Rows from block 8 of a small sound classifier, named by matrix and row number. Each number is 500 + 25 x the weight over its row's rms, rounded and kept within 0 to 999. All counts start at 0. Numbers have three digits each.
After each channel's rows are labels from the 100 clips, of 14976, where the channel reaches its highest value: "strongest on" is what is common among them. Only what is clearly more common there than usual is listed. The data: synthesized solo parts of chorales (CocoChorales).
# conv: width-5 conv, dilation 2 (model.blocks.8.conv.weight, 256x256x5, each kernel summed), inputs 128-255

conv.229:482529542478552517522520513522504506532477500531442467500466519514474506481517484486517414513497529494551491508463515496518456523548520474496528484497472536486507521503508483504501480497520507519490565460520479527498455481509517486529524513481502491460492522509538512442518479447500501488527507531543502532458525487489447531486491475499461496500440489537515495526519517500464519515555
strongest on: viola

conv.224:486500501495460507500489514494500532457490526454521503487510492510517515506502510513502483435502511522438496488503476517482527497441520507517502475510465483490527510500496509503490497515460527409483395502445526435477521517515476502479474490495489492527524487476500498510533488506479496504499469456512517512473493519493495528545514482513542479483465499520486516497520499508513451486476
strongest on: bassoon; note G#3; note D#3

conv.72:455511554512508483520525504513510449489473493526507508502506534486528503559500494425510495519495482480500505498533489477507526462527535513492492490497524513487440522515503482499476445446500493513488511515475503513520520504464507456527514492507501461510491503511499505537482521502527523444518509488524437488516450472521514530498489464482488470516554484498521513504513515508521533453506
strongest on: saxophone; note F#4; note A4; note G#4

conv.21:491521494483484489458489499512515521477489517422499494471538470486492529515498526519506486418532512486438511491505484494497522497478516506497485477499498493495500517480511497476509513514457506400465422489435523465490519501521497497497488474504506493522515503456488507513501483513476495492482426453504508516470492515468503528512524474501542504478473522491510512471516485487499482500458
strongest on: violin; note G5; note G#5

conv.6:513484509522529491507498461473496461501513464524502508527479469491517474485478507434450513495501447485503447486533474503497487482485511472476479503521509534489500491529462520508517470502509455504496491511463465491458501503495513521448477499496462512456468500504506475527504481502504509514500501519529444475491487465513512584484440506461488436537539489508507504519514504475497495435499
strongest on: oboe; cello; note A#3

conv.131:525460484511497485493460490496496448433489493483532455530474494471496443510459478483488527510451481496493497483484473484522510520481482519504476510502527483519487476521489529518483523488520490508504486490540493517496519504500504520458457494487509526503490453488422492511499523526514512489511517480452477440527465491513516553507491519499496495498523526473487544478487455511513479511500
strongest on: violin; note A#4; note A4; note B4

conv.147:462483504520473496484504450470516506505484525523499503518496518510509518462517438463501476514512476497531500507508480496513516483481507499525447500504507476485482466505523490427488456450516515499484522524501519499529523484456496492507520485526484480497486515553505486535516552514523478473512508474496519484489453536525493528493507462531489483521478485492520506474492522534515493481506
strongest on: bassoon; note G#3; note A#3; note A3

conv.49:474482530493489484503509504543516490524482460509511494476500452499492473527522491464493493478490508475462493523490523477540518506492475482512522463410488472449513503507470503454504512498487521509490509510490523483444526472486491483501530517547493488494531548490503530493480461489510499488487473484493533518498499468478512538514528481459500521533500512497520521464469511496540519535500
strongest on: oboe; note C5; note A#4; note B4

conv.219:469544522495526519514519524504527483539491520514483484513512487527483505481524483496540462523483523468521514528460518478507522464519514512525525504508483535518509495515517467484469445469501535527488547498472507506531465485489527475516531529515520471513507561521529520477518482448508502486523518530518520538482511491494474566473496468487466495508443459535520485536507539469503534482525
strongest on: viola

conv.177:531455499509483480515479507497498503495486499502544506435505483514507478511471530520443547527508514482459476499498491487471479512489505508509524536523514488510499506432514508488499520521458465517545505509483519499515468472498487513529474536501478510466506449466513467510494462486488470519476536559496520462560506496494533552476497532485482522517546537509488513463493486485484536510487
strongest on: cello; note A#3; note F3; note C#3

conv.178:525502516507511547531523471507496513521488497517458512509439536513512462503521476492516463510477495480539465510497497488534445515524521469500531503492502509483518498513475530508508504488500489510499526496549492495489535424510489538481528501472504537438504511476521522468522500486497557520519500507525518509467513498495458555506511509490473492518465506535506533509477550526442515510529
strongest on: viola; saxophone

conv.234:515493511531499459492505518489528516525539492516527500516520461522497520529483500506498522513498520524499463516500547516515542515468543528544527521519495503515528512513456518508490509518507531523533494529469502465494505522516499502454513546498494484506502516529530532520500463492525481526441523497475537482521515495492537537519484522502530520466483453507495455494505518440527476499526
strongest on: oboe; note C#5; note A4

conv.70:492517515487532454507494504432532491496511524503534452475484461492497490507438522517483507509496505498477460483488501512510514502500500525523510507511483470489516531411500504509475491525462491513507510514460502494474469513523496483474477539462511501490511486509522508510542432455478422504495508521521505475510505505476495564494474515476493514480500501541519521505494513460488509432522
strongest on: trombone; tuba; note B3

conv.237:510477510530506494517485520524491492522490464533462517477539510462469514483518486443479490506521513517513494504524510477508469514488543480484531503481475528450465495524495515517530513513501489527482544465508458506453486508485486515522512439510457504479483503507481475482465487496512486467502504498518506527514477455498502472507497479509509524518511504498526505528520485509552466513501
strongest on: violin; note G5; note G#5; note F5

conv.159:496504515507515442498477513521461486491445483472488501475514525471497518506484495489474498501534502491506495486548512489490464526504504503373523520493484505477426478507517483493504513511483529500451510445480461518512482464476477479548498456491474474484491500469512477475491477507506477461489486543540435514520502488465493465511490497515485511495509506465537524474475486501483508512513
strongest on: double bass; oboe

conv.0:502487499454473458484466515527527508482481509468507518465535476461480528518477512520466499419513545482439496458487507514526507490500521514505512446521482496474495548476518515510525510520466503459489448495474508472446526524549516502480471504499500515509513480476498510528506499518487486499508445445513521522487494508503518535518527488501523529483503532503483522463535466471503467515467
strongest on: trombone; note G#4; note B3

conv.85:451509484530475472461496518521510480500517512494504490543516422508488494472505482506504488493497508449500507481500532466499544457522495521547516487504468516478517491508482497460488466472510498516516517470497493481487514513480495478469497532525531470507522524519498512498513485507536470465520500474495543510482494496516502521477509498473475501499485475511516521489496533470506506475494
strongest on: tuba; note E3

conv.74:476516534515503489492502495475513475473501520519490492510477476501506475472493492486506459497503486440503494469491432488501508488549500501509465493523498501480493501459506507468496453472498456499495517503493503513491486530506539493477480499507520507514494496503510462497530494497499460481512493491522495496486461516515469528433502475477454466500483498501522524491548508481476517410489
strongest on: flute; note D#5; note F5; note F#5

conv.150:505498501481473510507490500510493524464486519464516484492529502507528518496491495527517544459517477536427515493518476515491504507423526499500520494520488506490511481513510510485494510530458531447469377491413516454499517506510476504485482487497467497518512492481492482514512485511471481496494475476507510493482505518463512484544527492514542475476506528523474529509503482504524465488475
strongest on: tuba; trombone; note B3

conv.192:451521451496510492484505507507509487508488498454498462509495484475507501486513488473530456487486495487489514515482490462539528486468501514518495480475419484511494505521507509490476494476485519486468507453505501513509520490499481468505515468497523471512523546498474543507510498503500494449533478430503506521458456466488459573512506480496511509501457483493526536511464503508521499491510
strongest on: violin; note B4; note A4; note C#5

conv.35:536486506516481520487467509517461481409484501463510501522532499493498472499499481524496505465496514473478518471494482489520518511489525516509511504495532498518481492532492538520507528480504510472482454484518497477476547507525487533440485481490530543512519475463448495500483529557522540481519493443487514490499505511521506561527520521512510531502515538501460540495508487521500476512452
strongest on: tuba; note A3; note B3

conv.227:481529501504509515492511528508455491502517529473476472514514463534500490453512516507508463530455505463509521519407481490476527457481501529518491508523488518540505443524501463497478439458483529525486530498474522502517484499486502493494506509516535446537504502450521465477532486477498502499496525521461491503458497499491490561481528473471492426501437462523477516531494522456478544499462
strongest on: bassoon; note D3; note D#3

conv.148:508490524481519498484512468517469499494445551496507479493487526542489514518508481506514484518494488499536518526484481493495451540528510489492464509515526495525494471491547488478474507509522532503482510519510528536519495484501517497565514481486483495492481466479533488468540508500496515497481505531489502506505491542478487538484528488530493440472463485531514522475498479492468507547502
strongest on: horn; double bass

conv.175:496527474470534485451512468502520495448452481487504421502516509476493463471491486513540521516536490469517498484514454475515494514522477470497471501482502533508478480476501510453475519528529520498524499499523466547507479500508527480507491507502518506504477479468519479502500486520454488478492480521519512486522504503388482529481517512509463506523504538486508526498543497492487515499510
strongest on: horn; note G4; note G#4; note A#4

conv.215:506504503535502539492514505503485504480462496457484484514512490519498435474530468518519494501487495453518505518475486438514516506505515491522522489435515529479504467528491534475490512457516521498500505481529530513506535468495504528476528496496518507495510506439498510499506527549505547494528495473479521492478513524486483570514524508496497490527481498529498541495472544521501521502473
strongest on: flute; note F#5; note G#5; note D#5

conv.213:511484508521500504495481485460507523497485519507513477504506509515499481502480475517492564504497488544512458511519517523500501527464504502484501506475522515488515470506479529499470504514529534493485459543467519477482501482497497517448526506471416492503470495523522510510536483492483493509465495505475492451511536544454509545548508511532524481480484463539498506478483514494512436495528
strongest on: oboe

conv.18:490530524473536512525520509468508498495475512472480471442458518477534480486504511491520422492492492484470507504505442488501514518471509510503500504488461478489520510485511505515471483489433490477475506489474520510516489472507446495518498461482510505512518511484496520501516490462448485481529490481540489505463478504483411588507492485494493501512492502524528530526491514516499509439508
strongest on: flute; note D#5; note F#5; note F5

conv.66:510505493499508438451467510503521482468492483472521475521517504431487513520456486485527516480505522521493509464506494504547510532492513507467500491508512500515487513519496524522492523513521509488472488482529444524460508538524535496471475459489503528525489470497462497503492504516511481481497469448478476486510449500495516538519485515526506539487506530441507536503537434499537428525501
strongest on: violin; note B4; note A4; note A#4

conv.2:492455497489521445500433496520506474503500489514444514445504497472505481451497525505466498503499491494502451514512439473511490529487489503495509503479483515467484506506475503511491497494517485498513529473515481514495488496463496497515494455485460495436497525511421475500520501474469468508482499506498451489489464455481481519480461503479491503505542486510476472505522463468490492524492
strongest on: double bass; note A#3; note G#3

conv.185:496495551478490472521480506540493526525513458512456556497523526450497531552511513482473533483499498543533498485500515481507480506535549484428533492546525528509496513495499505522535509506518473519501521497511447504512501517480510499526511484512487503457482492511534517533451522505512510531514494537513470507510518469502503369517465501525511534511512491460483491528539510514536509519522
strongest on: double bass; note A#3; note C4

conv.201:482460527442506483499475483517519513518471500510457531461501522442453526532511507502461494495506494490509511485503500434515459474490543514486505473554494465499498499545520497479502525510489468541517528477525487526531503503484499498485546472493543521471471495511491508526506515495498525510523490481477504517487459498517506591504502473503517529500530493541497532493495494506552511539465
strongest on: flute; note F5; note G#5; note F#5

conv.249:508500522518499469525436484507490484465487470508498516524487508431486459554461496462490514490464450521493483445491477500493504486490502479476500508508498504504490498494427520530492475510482493495497469487462459470482522520488496504453454476456450513498432493492470517505495468491511508497494499513495466459511487457503502515522446497477521458511517478479478493540498508482515485462504
strongest on: tuba; note B3; note G#3

conv.160:527484516533465504473472505516428476354499491470515516527519494488497452500497496541475555502498503486495512451509480494467505507516497512507499520513539521507479488504489526505513509509516498476534463492488494481495515508514501518442470508501502535510505448492458459508502525515515515489498505485487503474518509508495524517494521534498490509500533536513426508480522485490476503493451
strongest on: tuba; note A3; note C#4; note C4

conv.105:505507489507510519476483526477472464485518496493526401525508458524448459494491515519483512534442517484527452491446499461504527498483484537527522514502523508529509474545462501508472495486502501552515518478508467510480475491502509503458498536460535487507513479463488490447519450477505509499475553521432499483513510479493501539499480529462490506468502471531477490521483525453494512513485
strongest on: tuba; note A3; note B3

conv.57:497543511471542512525532507517476492495471505483480485463486521512523466473517520511545437523493506405490533533468439424488492488508500488507513506493502520512510472499524490504501490469464501526506536468509530548530491482485509508549503493522533506522522509426505486487500495485473503484515508512507518511498485492488466543452525494470467470525503509536512533543496517497478560506455
strongest on: double bass; note A#3; note A3

conv.115:521510502522507483472485513482517502529528506512523455516505420539460473493464502516488501525485516494514433506478530492518523506491519523541524516501499510522530502517471516499490490502511507530505511499497485478499494495515502518449513544481511506496505508522512526470525435480510490520453530515458510482509513510496503567508486524485516513453475464539512474505491529415495497505518
strongest on: cello; note A#3; note C4; note G#3

conv.145:509478533525471501529510439456510510490495506528496536503488554455540520514493503476532498486528436558504510443571468518492485523484529503525450517509488467490522510500509523499498512513499454449517497518507483473542524508481452510501466468492485514472478464535496503549482538507538493522518499502520520487522474492526488524520455495530520462490519483469496507501508497545526452458527
strongest on: saxophone; note G#4

conv.103:528491511512515530521503416492509517506470483502517495492497520526501440535496493485495514525496468525495468527504506506519473520485460422475476515464504495500506493505461514512515520506503529503505487513512526512487543431490483524494513494492413504486473493481520526502489483514484528522470509516479497457533523516485510509533519510506530475511502500509508502493451523503522522508517
strongest on: double bass; note A#3; note A3

conv.117:502475490543463457449467506509466477473480517483458491503520484512470488505526449505509559484500503468489486502516514477475523491513488515533509488473551515438494485469505495442472510458511494492504480500464531470490512485483507490477541495516481487476491509522459479522496513514507492465498475461474521485499499511505536477501519489490475535513545504523491496444476516506493500474457
strongest on: note D#4; viola; cello; note D4

conv.36:512475510524487471447483489492513514504512495525512501512534470524463499514489494509489539508534520507517436496525538491502489522523514494514504501490529521479508495490483515428501509522537512504514489525485498497490487517500539507470533528519454512496462476524518490509506490517511488512412499503460530446514520530487535536493503506507501524494496501490517455418518513465506483507508
strongest on: cello; note A#3; note C4; note G#3

conv.32:480499539476503461494469488507489460455486461494512473525511538427507488565470492476526542483492473539504510447541504499516521520524541508483484486488511507512463533498464522529470520515513506473487481490505445492491520526499507475486469472463481499510453473517461523525488518515530507463516479492498491462501485467494505525533437500515513503490529493464480500510509462504520433485522
strongest on: violin; note A#4; note A4; note B4

conv.163:523526494523488522448510508530454494445511493431537498512556506501491495498497523543536529482527491496493532454512482494495514512508512503492481533494502514538495479501516517495522517523511516463520472495517460520524516523513494516502466486516521519533517439451497481475459511547505509501479483502468510493537514515484519527500525529528518507513502523451501522494517493501514523522442
strongest on: horn; note A#4; note G4; note A4

conv.24:509447504531478479475506518535501515531548483523512541517511419527496527512507506464464501511498510508512509506490532499478513515495525519527511515511501492526529491522508518456534488495502511520519527516493494486517502531481506506509512540540495512501511510517521483513477500507550485535458523508470482509511496498534529530468498510472505504506510493480489484448494524448510522507492
strongest on: cello; note C#4; note C4; note A#3

conv.124:468462490496478484496483481500485492477456492464485491476453461497522446437499462480464470488465470468490503499466476484477470489488479471454467491469473464465499455476497497483501450454492490473451488485492530501500502458490465502476499497503488488491504476485487469489512509482468482485513488478496438494466472508511454531483525481465472468512481504512493547455477473483473496478478
strongest on: flute; note D#5; note F5; note F#5

conv.125:519478542488489493486495494516525518497516508487520500546455485428506480539491465477499504510473490552514497486481537497494527528501546528526509508515515443539521502521491514497480488485518481478459483512519512508526527502524531512495478509474530508511504466517506511512559541482510518547489514515486447480513482487501435557484478510490499537488462469499490542490464545502510503493533
strongest on: cello; note D4; note C4; note D#4

conv.22:499509521526469510509515523490497521462548515495509549498520497506540517440520544511520465509501492520486521485498474510433527491442471540522479535517485479520507470531524491517531477492480506481511507521516490492529481537486460501504478516520531480527526478492496432495499523515516493530513524487488486493500491496533497568521499512524503473510500494467436541512500513511486506485470
strongest on: bassoon; note D3; note D#3

conv.180:517481524549464530472505536488472489418511508467487500538513490507510491474517478496515474501499506493526510468503454497488528528487513526524481518488514492508499474547507536501509502460519492484480493488531508490529524519515497527474484465508526513501520472493464474504502567548532522500521513451492483492479482520525488580506513509514515472509489508483487523502505509517499494481461
strongest on: flute; note F#5; note G#5; bassoon

conv.15:524474507515508489477465486477521498496523516494521488497505482493505521520441540518508495501524478513477485461509479506506492533503540539528473532529491437525512532443531520495506528540474461494524503496497484507525503549523481502516434519497509525474510419492509483519503500520516449510470515505501527464520498519510501561484503532518512507481497535486511540482532472489504497498478
strongest on: trumpet; note C#5; note B4; note A#4

conv.207:467508472467504502463502510507519521459484534449500494488528504479498517504512511537544499409518512501473514475515503508493520495478496499534493451495475508491516514482509482473476527533476520409508431505469515484493496504508478472491487494483514481522509490460511503522508492518449488491491418466519541519461515514444480556507523464520512503481475511503495517476514515499488480485500
strongest on: horn; note A4

conv.236:449485513539460492482503498503505474459496507522499524531517463516509474497512467473483530505483501485507492476499478508479520462504505497510469484514524528466469483501497461455486403464525519493502474528438513487489497514480531471441503518525493456519472501529499463538529525509500502474515493478505488493504479519519522495492515459491482466517525487499493518461544512476511498460497
strongest on: bassoon; horn

conv.73:435539517492501514489524509497517529523504523504522515505521486526508521485527504511539465504515494493518521522483506505474520492502519507536499498505492509520520479499526450447483442496497524507477526528455516497539463488470507450530534534535502435530513524509530498501512497488512499521503500514507517533481504528483469593468497442525494473507428465509534498510503526492492527479509
strongest on: horn; note C#5; note A#4; note C5

conv.79:474519548505513491491485517467501428447495520528518453545488507483497460485479466505503491514456516485534481456487449498500511500519505525519499510529527510505482472515490482512464451460538467515507507520500474509496471519510525474457466500482518488514503464522496462495552508490511490450515520505494501482513485511519481565481459508487451487484499483521488537522544503494487486431530
strongest on: tuba; note A#3; note A3

conv.173:523505503512498508451493512488518527522514523512520489505521493539445537504487486517500507521506519523525483512489526518512498526495532509488510523516511520539509472515495518494497503508509523516502505515513489504523484513520524515493524523481456503517467485503541508475522482504506500530454510517460491504513530530490514558502501513534522494445469460519504425477520526462492476531522
strongest on: cello; clarinet

conv.154:474485507553471496478473517486473513493537516472462521518508499489481506516512506507525503493505498520492469491513501453480537505494537528550524497475502470473510509490484507461498513472475451484498485486484505444527530513503478485462506489483513479460507490492482514518490522537525513492485502447468528468472513512504496484513466498503525533490472485505490470482469549514483493450482
strongest on: flute

conv.169:475494418531505493489493503484535526505525532511499507549497497522499503463518486534555513514482479485530490508468493487499530484472464497606507486503472504497553480512518511488472531508520498516535498501534512487513518499482479489452502526477507500488504488524516492542503528546494492482492499456450610469462506537507482462515530487529497504500460483507472528493498548509489494484504
strongest on: clarinet; note D4; note D#4

conv.122:488494473456493455465452470490501475481454486456511449485504482446478475523459481485501535484486468501460494497489502456526501508476473486462477473468495473500471496478491504485462516496475500480463473480490480501483515477479486468499496469444473473496476488485461517500482458501483471465474479486458473451505485469441500495505467480488510505484509504477507493487452482478515483505488
strongest on: violin; note A#4; note G#4; note C5

conv.252:496469522525476478510518483521497492483473487523524524505528494517515461527512477498477562512512498482501475522531499490489501488508485484493511494469549533455493474475484479450489478495523521503519481549470545512493509475459517486493534524525443486508491490510512466537507514519502502500464506511484522454540509520503535538487514491496472495551564521517510491433510521494508527490508
strongest on: oboe; note F#4; note B4; note A4

conv.158:471520520534510542500516521509474520521496504505500510522527504537509490392540499516524476516499513482539522519477488481501517480508528505527525513498510543510502465536505499479506450462507533510491532501505505506535506496483510511507534502523515481518508520481521500491512523514521541494523514515508516515480528519496480593512519486512483462533466488529510528522492561520484536497497
strongest on: viola

conv.170:534490518550498552498477501504478502503508514503479494526501517525492496489516484509480498516501517525525498520489501517536485541505559521481497525496523507522499487541479535510505497483529524500459519515531515499493540500522497537489517449494509528499499490466502518457526511526511563518502503486468470504513531538512493591532522511537512502502458500529495525492497521513486506510507
strongest on: trumpet; clarinet; note A#4

conv.106:475501482499463458501450491463474513505493482488438510466496499509465517456488461515489460478506464514495504509482475480492496499448490490480494497488459476487502449467501483487496497470470476472476490485469480448482443497478462468489514468472489462463504503479488474461464460472473451477483500496490490510498510480480453445464462491506485494499477491535484475505499504514501494482511
strongest on: oboe; note C5; note B4; note A#4

conv.133:493553525444521507485505494535479511485475486498523488483520533483491519575500503527520506517503508476501525504488510459503473524542535490405507530514550501535466496512516469479496526522490508511497500489490470529513484494508522456520515482514501500511487489455503484453466491506493559481477503527496454524537506500430516490498516506495510535519512544486498527511487476512523521534472
strongest on: double bass; note A#3; note A3

conv.134:473507541549462451499467525520527504520479507472420517486500541452501503516523494504512466464485493484511493461486550470491492511528519497495507536487470502497504525508500490497492483499520444503515514482539496499507473491474497488516528507506518502438496517522478522501511501470523499518504480496510478508500483477451478475488488510499489555509489472454494513488497506528568488521476
strongest on: viola; note G4; note F4; note G#4

conv.165:502513531522471500484506507470521508474535513483515503497495473473520493503475544509494476495539493487472496435531444486477527510525510528521468516519504466495514519437507514483514491510469439473512484511475507496504500543525508499496419516516524516519512463494493477522525503512506455511486494483503506472505474512503499518469489513481510492498506508487517507491538503482490517441451
strongest on: horn; cello; note G4; note A3

conv.251:524489532509507475517472517500447517511479462503461521516524553452492519531519496499470514511540498533542499486521500501504477516516550491424536486518560541494483524509486523516500538507524485501466544494520461491511502503507516511529524454513489500467477498513493513521445508512522513507514487513515472492514521426504485417519449477518505520538522525481477489492524509541517529496505
strongest on: saxophone; oboe

conv.94:520504513498485503507504485500507498534451494516505500475538530493513523500477499504461490491496495532479517507497491477527476513486503482357529511508500495522468439527518497500498491488470488503464510521510490542508494468472507509560496478517514495495493500478520490465482491472501498508491516525489408508544511483489505400492509506494502515525531491492506506519493498495566507548507
strongest on: double bass; note A#3; note G#3

conv.254:475534525519508512487510526515468451472504489512534471532533455516486446521505503534490529523492525448521488479475510462481522454554498521509537503506548542504464494498476475484492451477509494518519508508470478503484482494512547478462499539511520485518517487469523466464522476487509528471493523529491510503519530494481505521451487513453458525519515528535487489514520535446465544475485
strongest on: tuba; note A3; note D#4; note C4

conv.202:508469509514501445452469488454545504522500513536503461506494471509464500486449477504493501509524513497523440494519526490517479534531516500512502494494513499477523514459504511452484510526532487514502517506516479503497474514511523508495513526493478516461466479546512486490521473497507445509448500512493514458503501527497504544470490501497479524466490497502542499442519499464493472487527
strongest on: cello; note A#3; note C4; note G#3

conv.119:488506521455526495504501503461521512481472514497492463474479524444509480496482503512523490472519503505498490478532457507511501534521542516495513458482516490486511511452501505482478511520486481456453497518494498515497487497527504495506494495455517516480501492490516506506527510500450499505526453497551498490475502523453422563495485475515501517499485543514524522494514497520487478435525
strongest on: horn; note A#4; note B4; note C#5

conv.88:506515539506516521539535501501529523525515472517549525456539485503537463501497555521507503503538479492485492513525488482495525525517525501517532505452518516478536500441495523480524494519475485515519517529477529520510498493500514516524492540527499515521532497462525496527505478516458489535488496526523529474521518523482487590485497516495518511547539527537543522496504544493518556460500
strongest on: oboe; note B4; note A4

conv.39:509465499514494475468477499508505516501511513500515531482507478504481534491480512513500490501541508492495503473516491487499457531516529517530478516525487462502507523439534513470529528528489465495533517474513487509516490541520503503550459519512498521481494423503491448490499512523510447509483502497510527494513479523516518527462516515517482516488503534475491509435540468494454501513466
strongest on: cello; trombone; note C#4

conv.96:490489532462536425525476507495473488510451486476520563470530484495486497496488493461455464522505493508505453491488484456534471485488534526499504464539488501483480494517500471509504496507475485524479528454462477506446506495480473472496507452470506491477458463448523498510514500452459470490471493495478496482505474469531498550491446455495512499515488493535525516459516484508550511531501
strongest on: oboe; note B4; note C#5; note A#4

conv.139:502494503511487477475482511488446500429509539492502498471514513510492515457505495521503515511517511485509519485493457499429474516492519526526469529552510510504482470476532497490502503497503499492541501491492510505533444521493507500524484499507505502510493441490498381480519522511499479492503515503498517500515500532503517557471511507534451481491505505494448500479533465505434492517461
strongest on: bassoon; note D3; trombone

conv.190:504490498517510496500510486488516456473491465516522473513533510442516500532482500474527525491509492530479513475559490484531530516474510510495498482455512472501470517521492529508476533506496499494466479503519470509506551518504504493464481470489513508526489488508462515540485529547525507468520488464484488472519467478513526523535471496513533531522551509468512532503496485522577467492506
strongest on: violin; note A#4; note A4; note B4

conv.82:509475503512489509495482510499472498512484523507472496494458489528475487390508454509467448511471520443541487502439486504502442494514518508500512495514506508477507478501506509515510477459516502513484535468535509498500483492532505532483511489493499520476498473496489460452541509486492511499511512485497494513475494520523471524482531490494455503493454513533471524466508494517381505514483
strongest on: viola; note D#4; note D4

conv.136:517489500511492495462478494484527519540504492507500472504512475521462490506468478507497502509502510512507448514487546505534504523499467481500512500456506513500520487499451521490501517513519520515491492508499484487452510484515519513459532503487470508496492510525511539492506446495496491510446493492453521461504517518466501500520515506512526518444453475496519512476492518458512476518524
strongest on: cello; trumpet

conv.195:494487487465476468478478517517521523506490529462495524470501480492486531512483484511495454451490531491422501491454506518530511483457539514526510462538450469479506529479508509512513512504454513466493452471475509460467527520546484500454471492492499504506512493488489522514515487505477473506511451399505525528453482509497501539516527481506527516457463502504473521478524467489497453509488
strongest on: trombone; note A3; note B3; tuba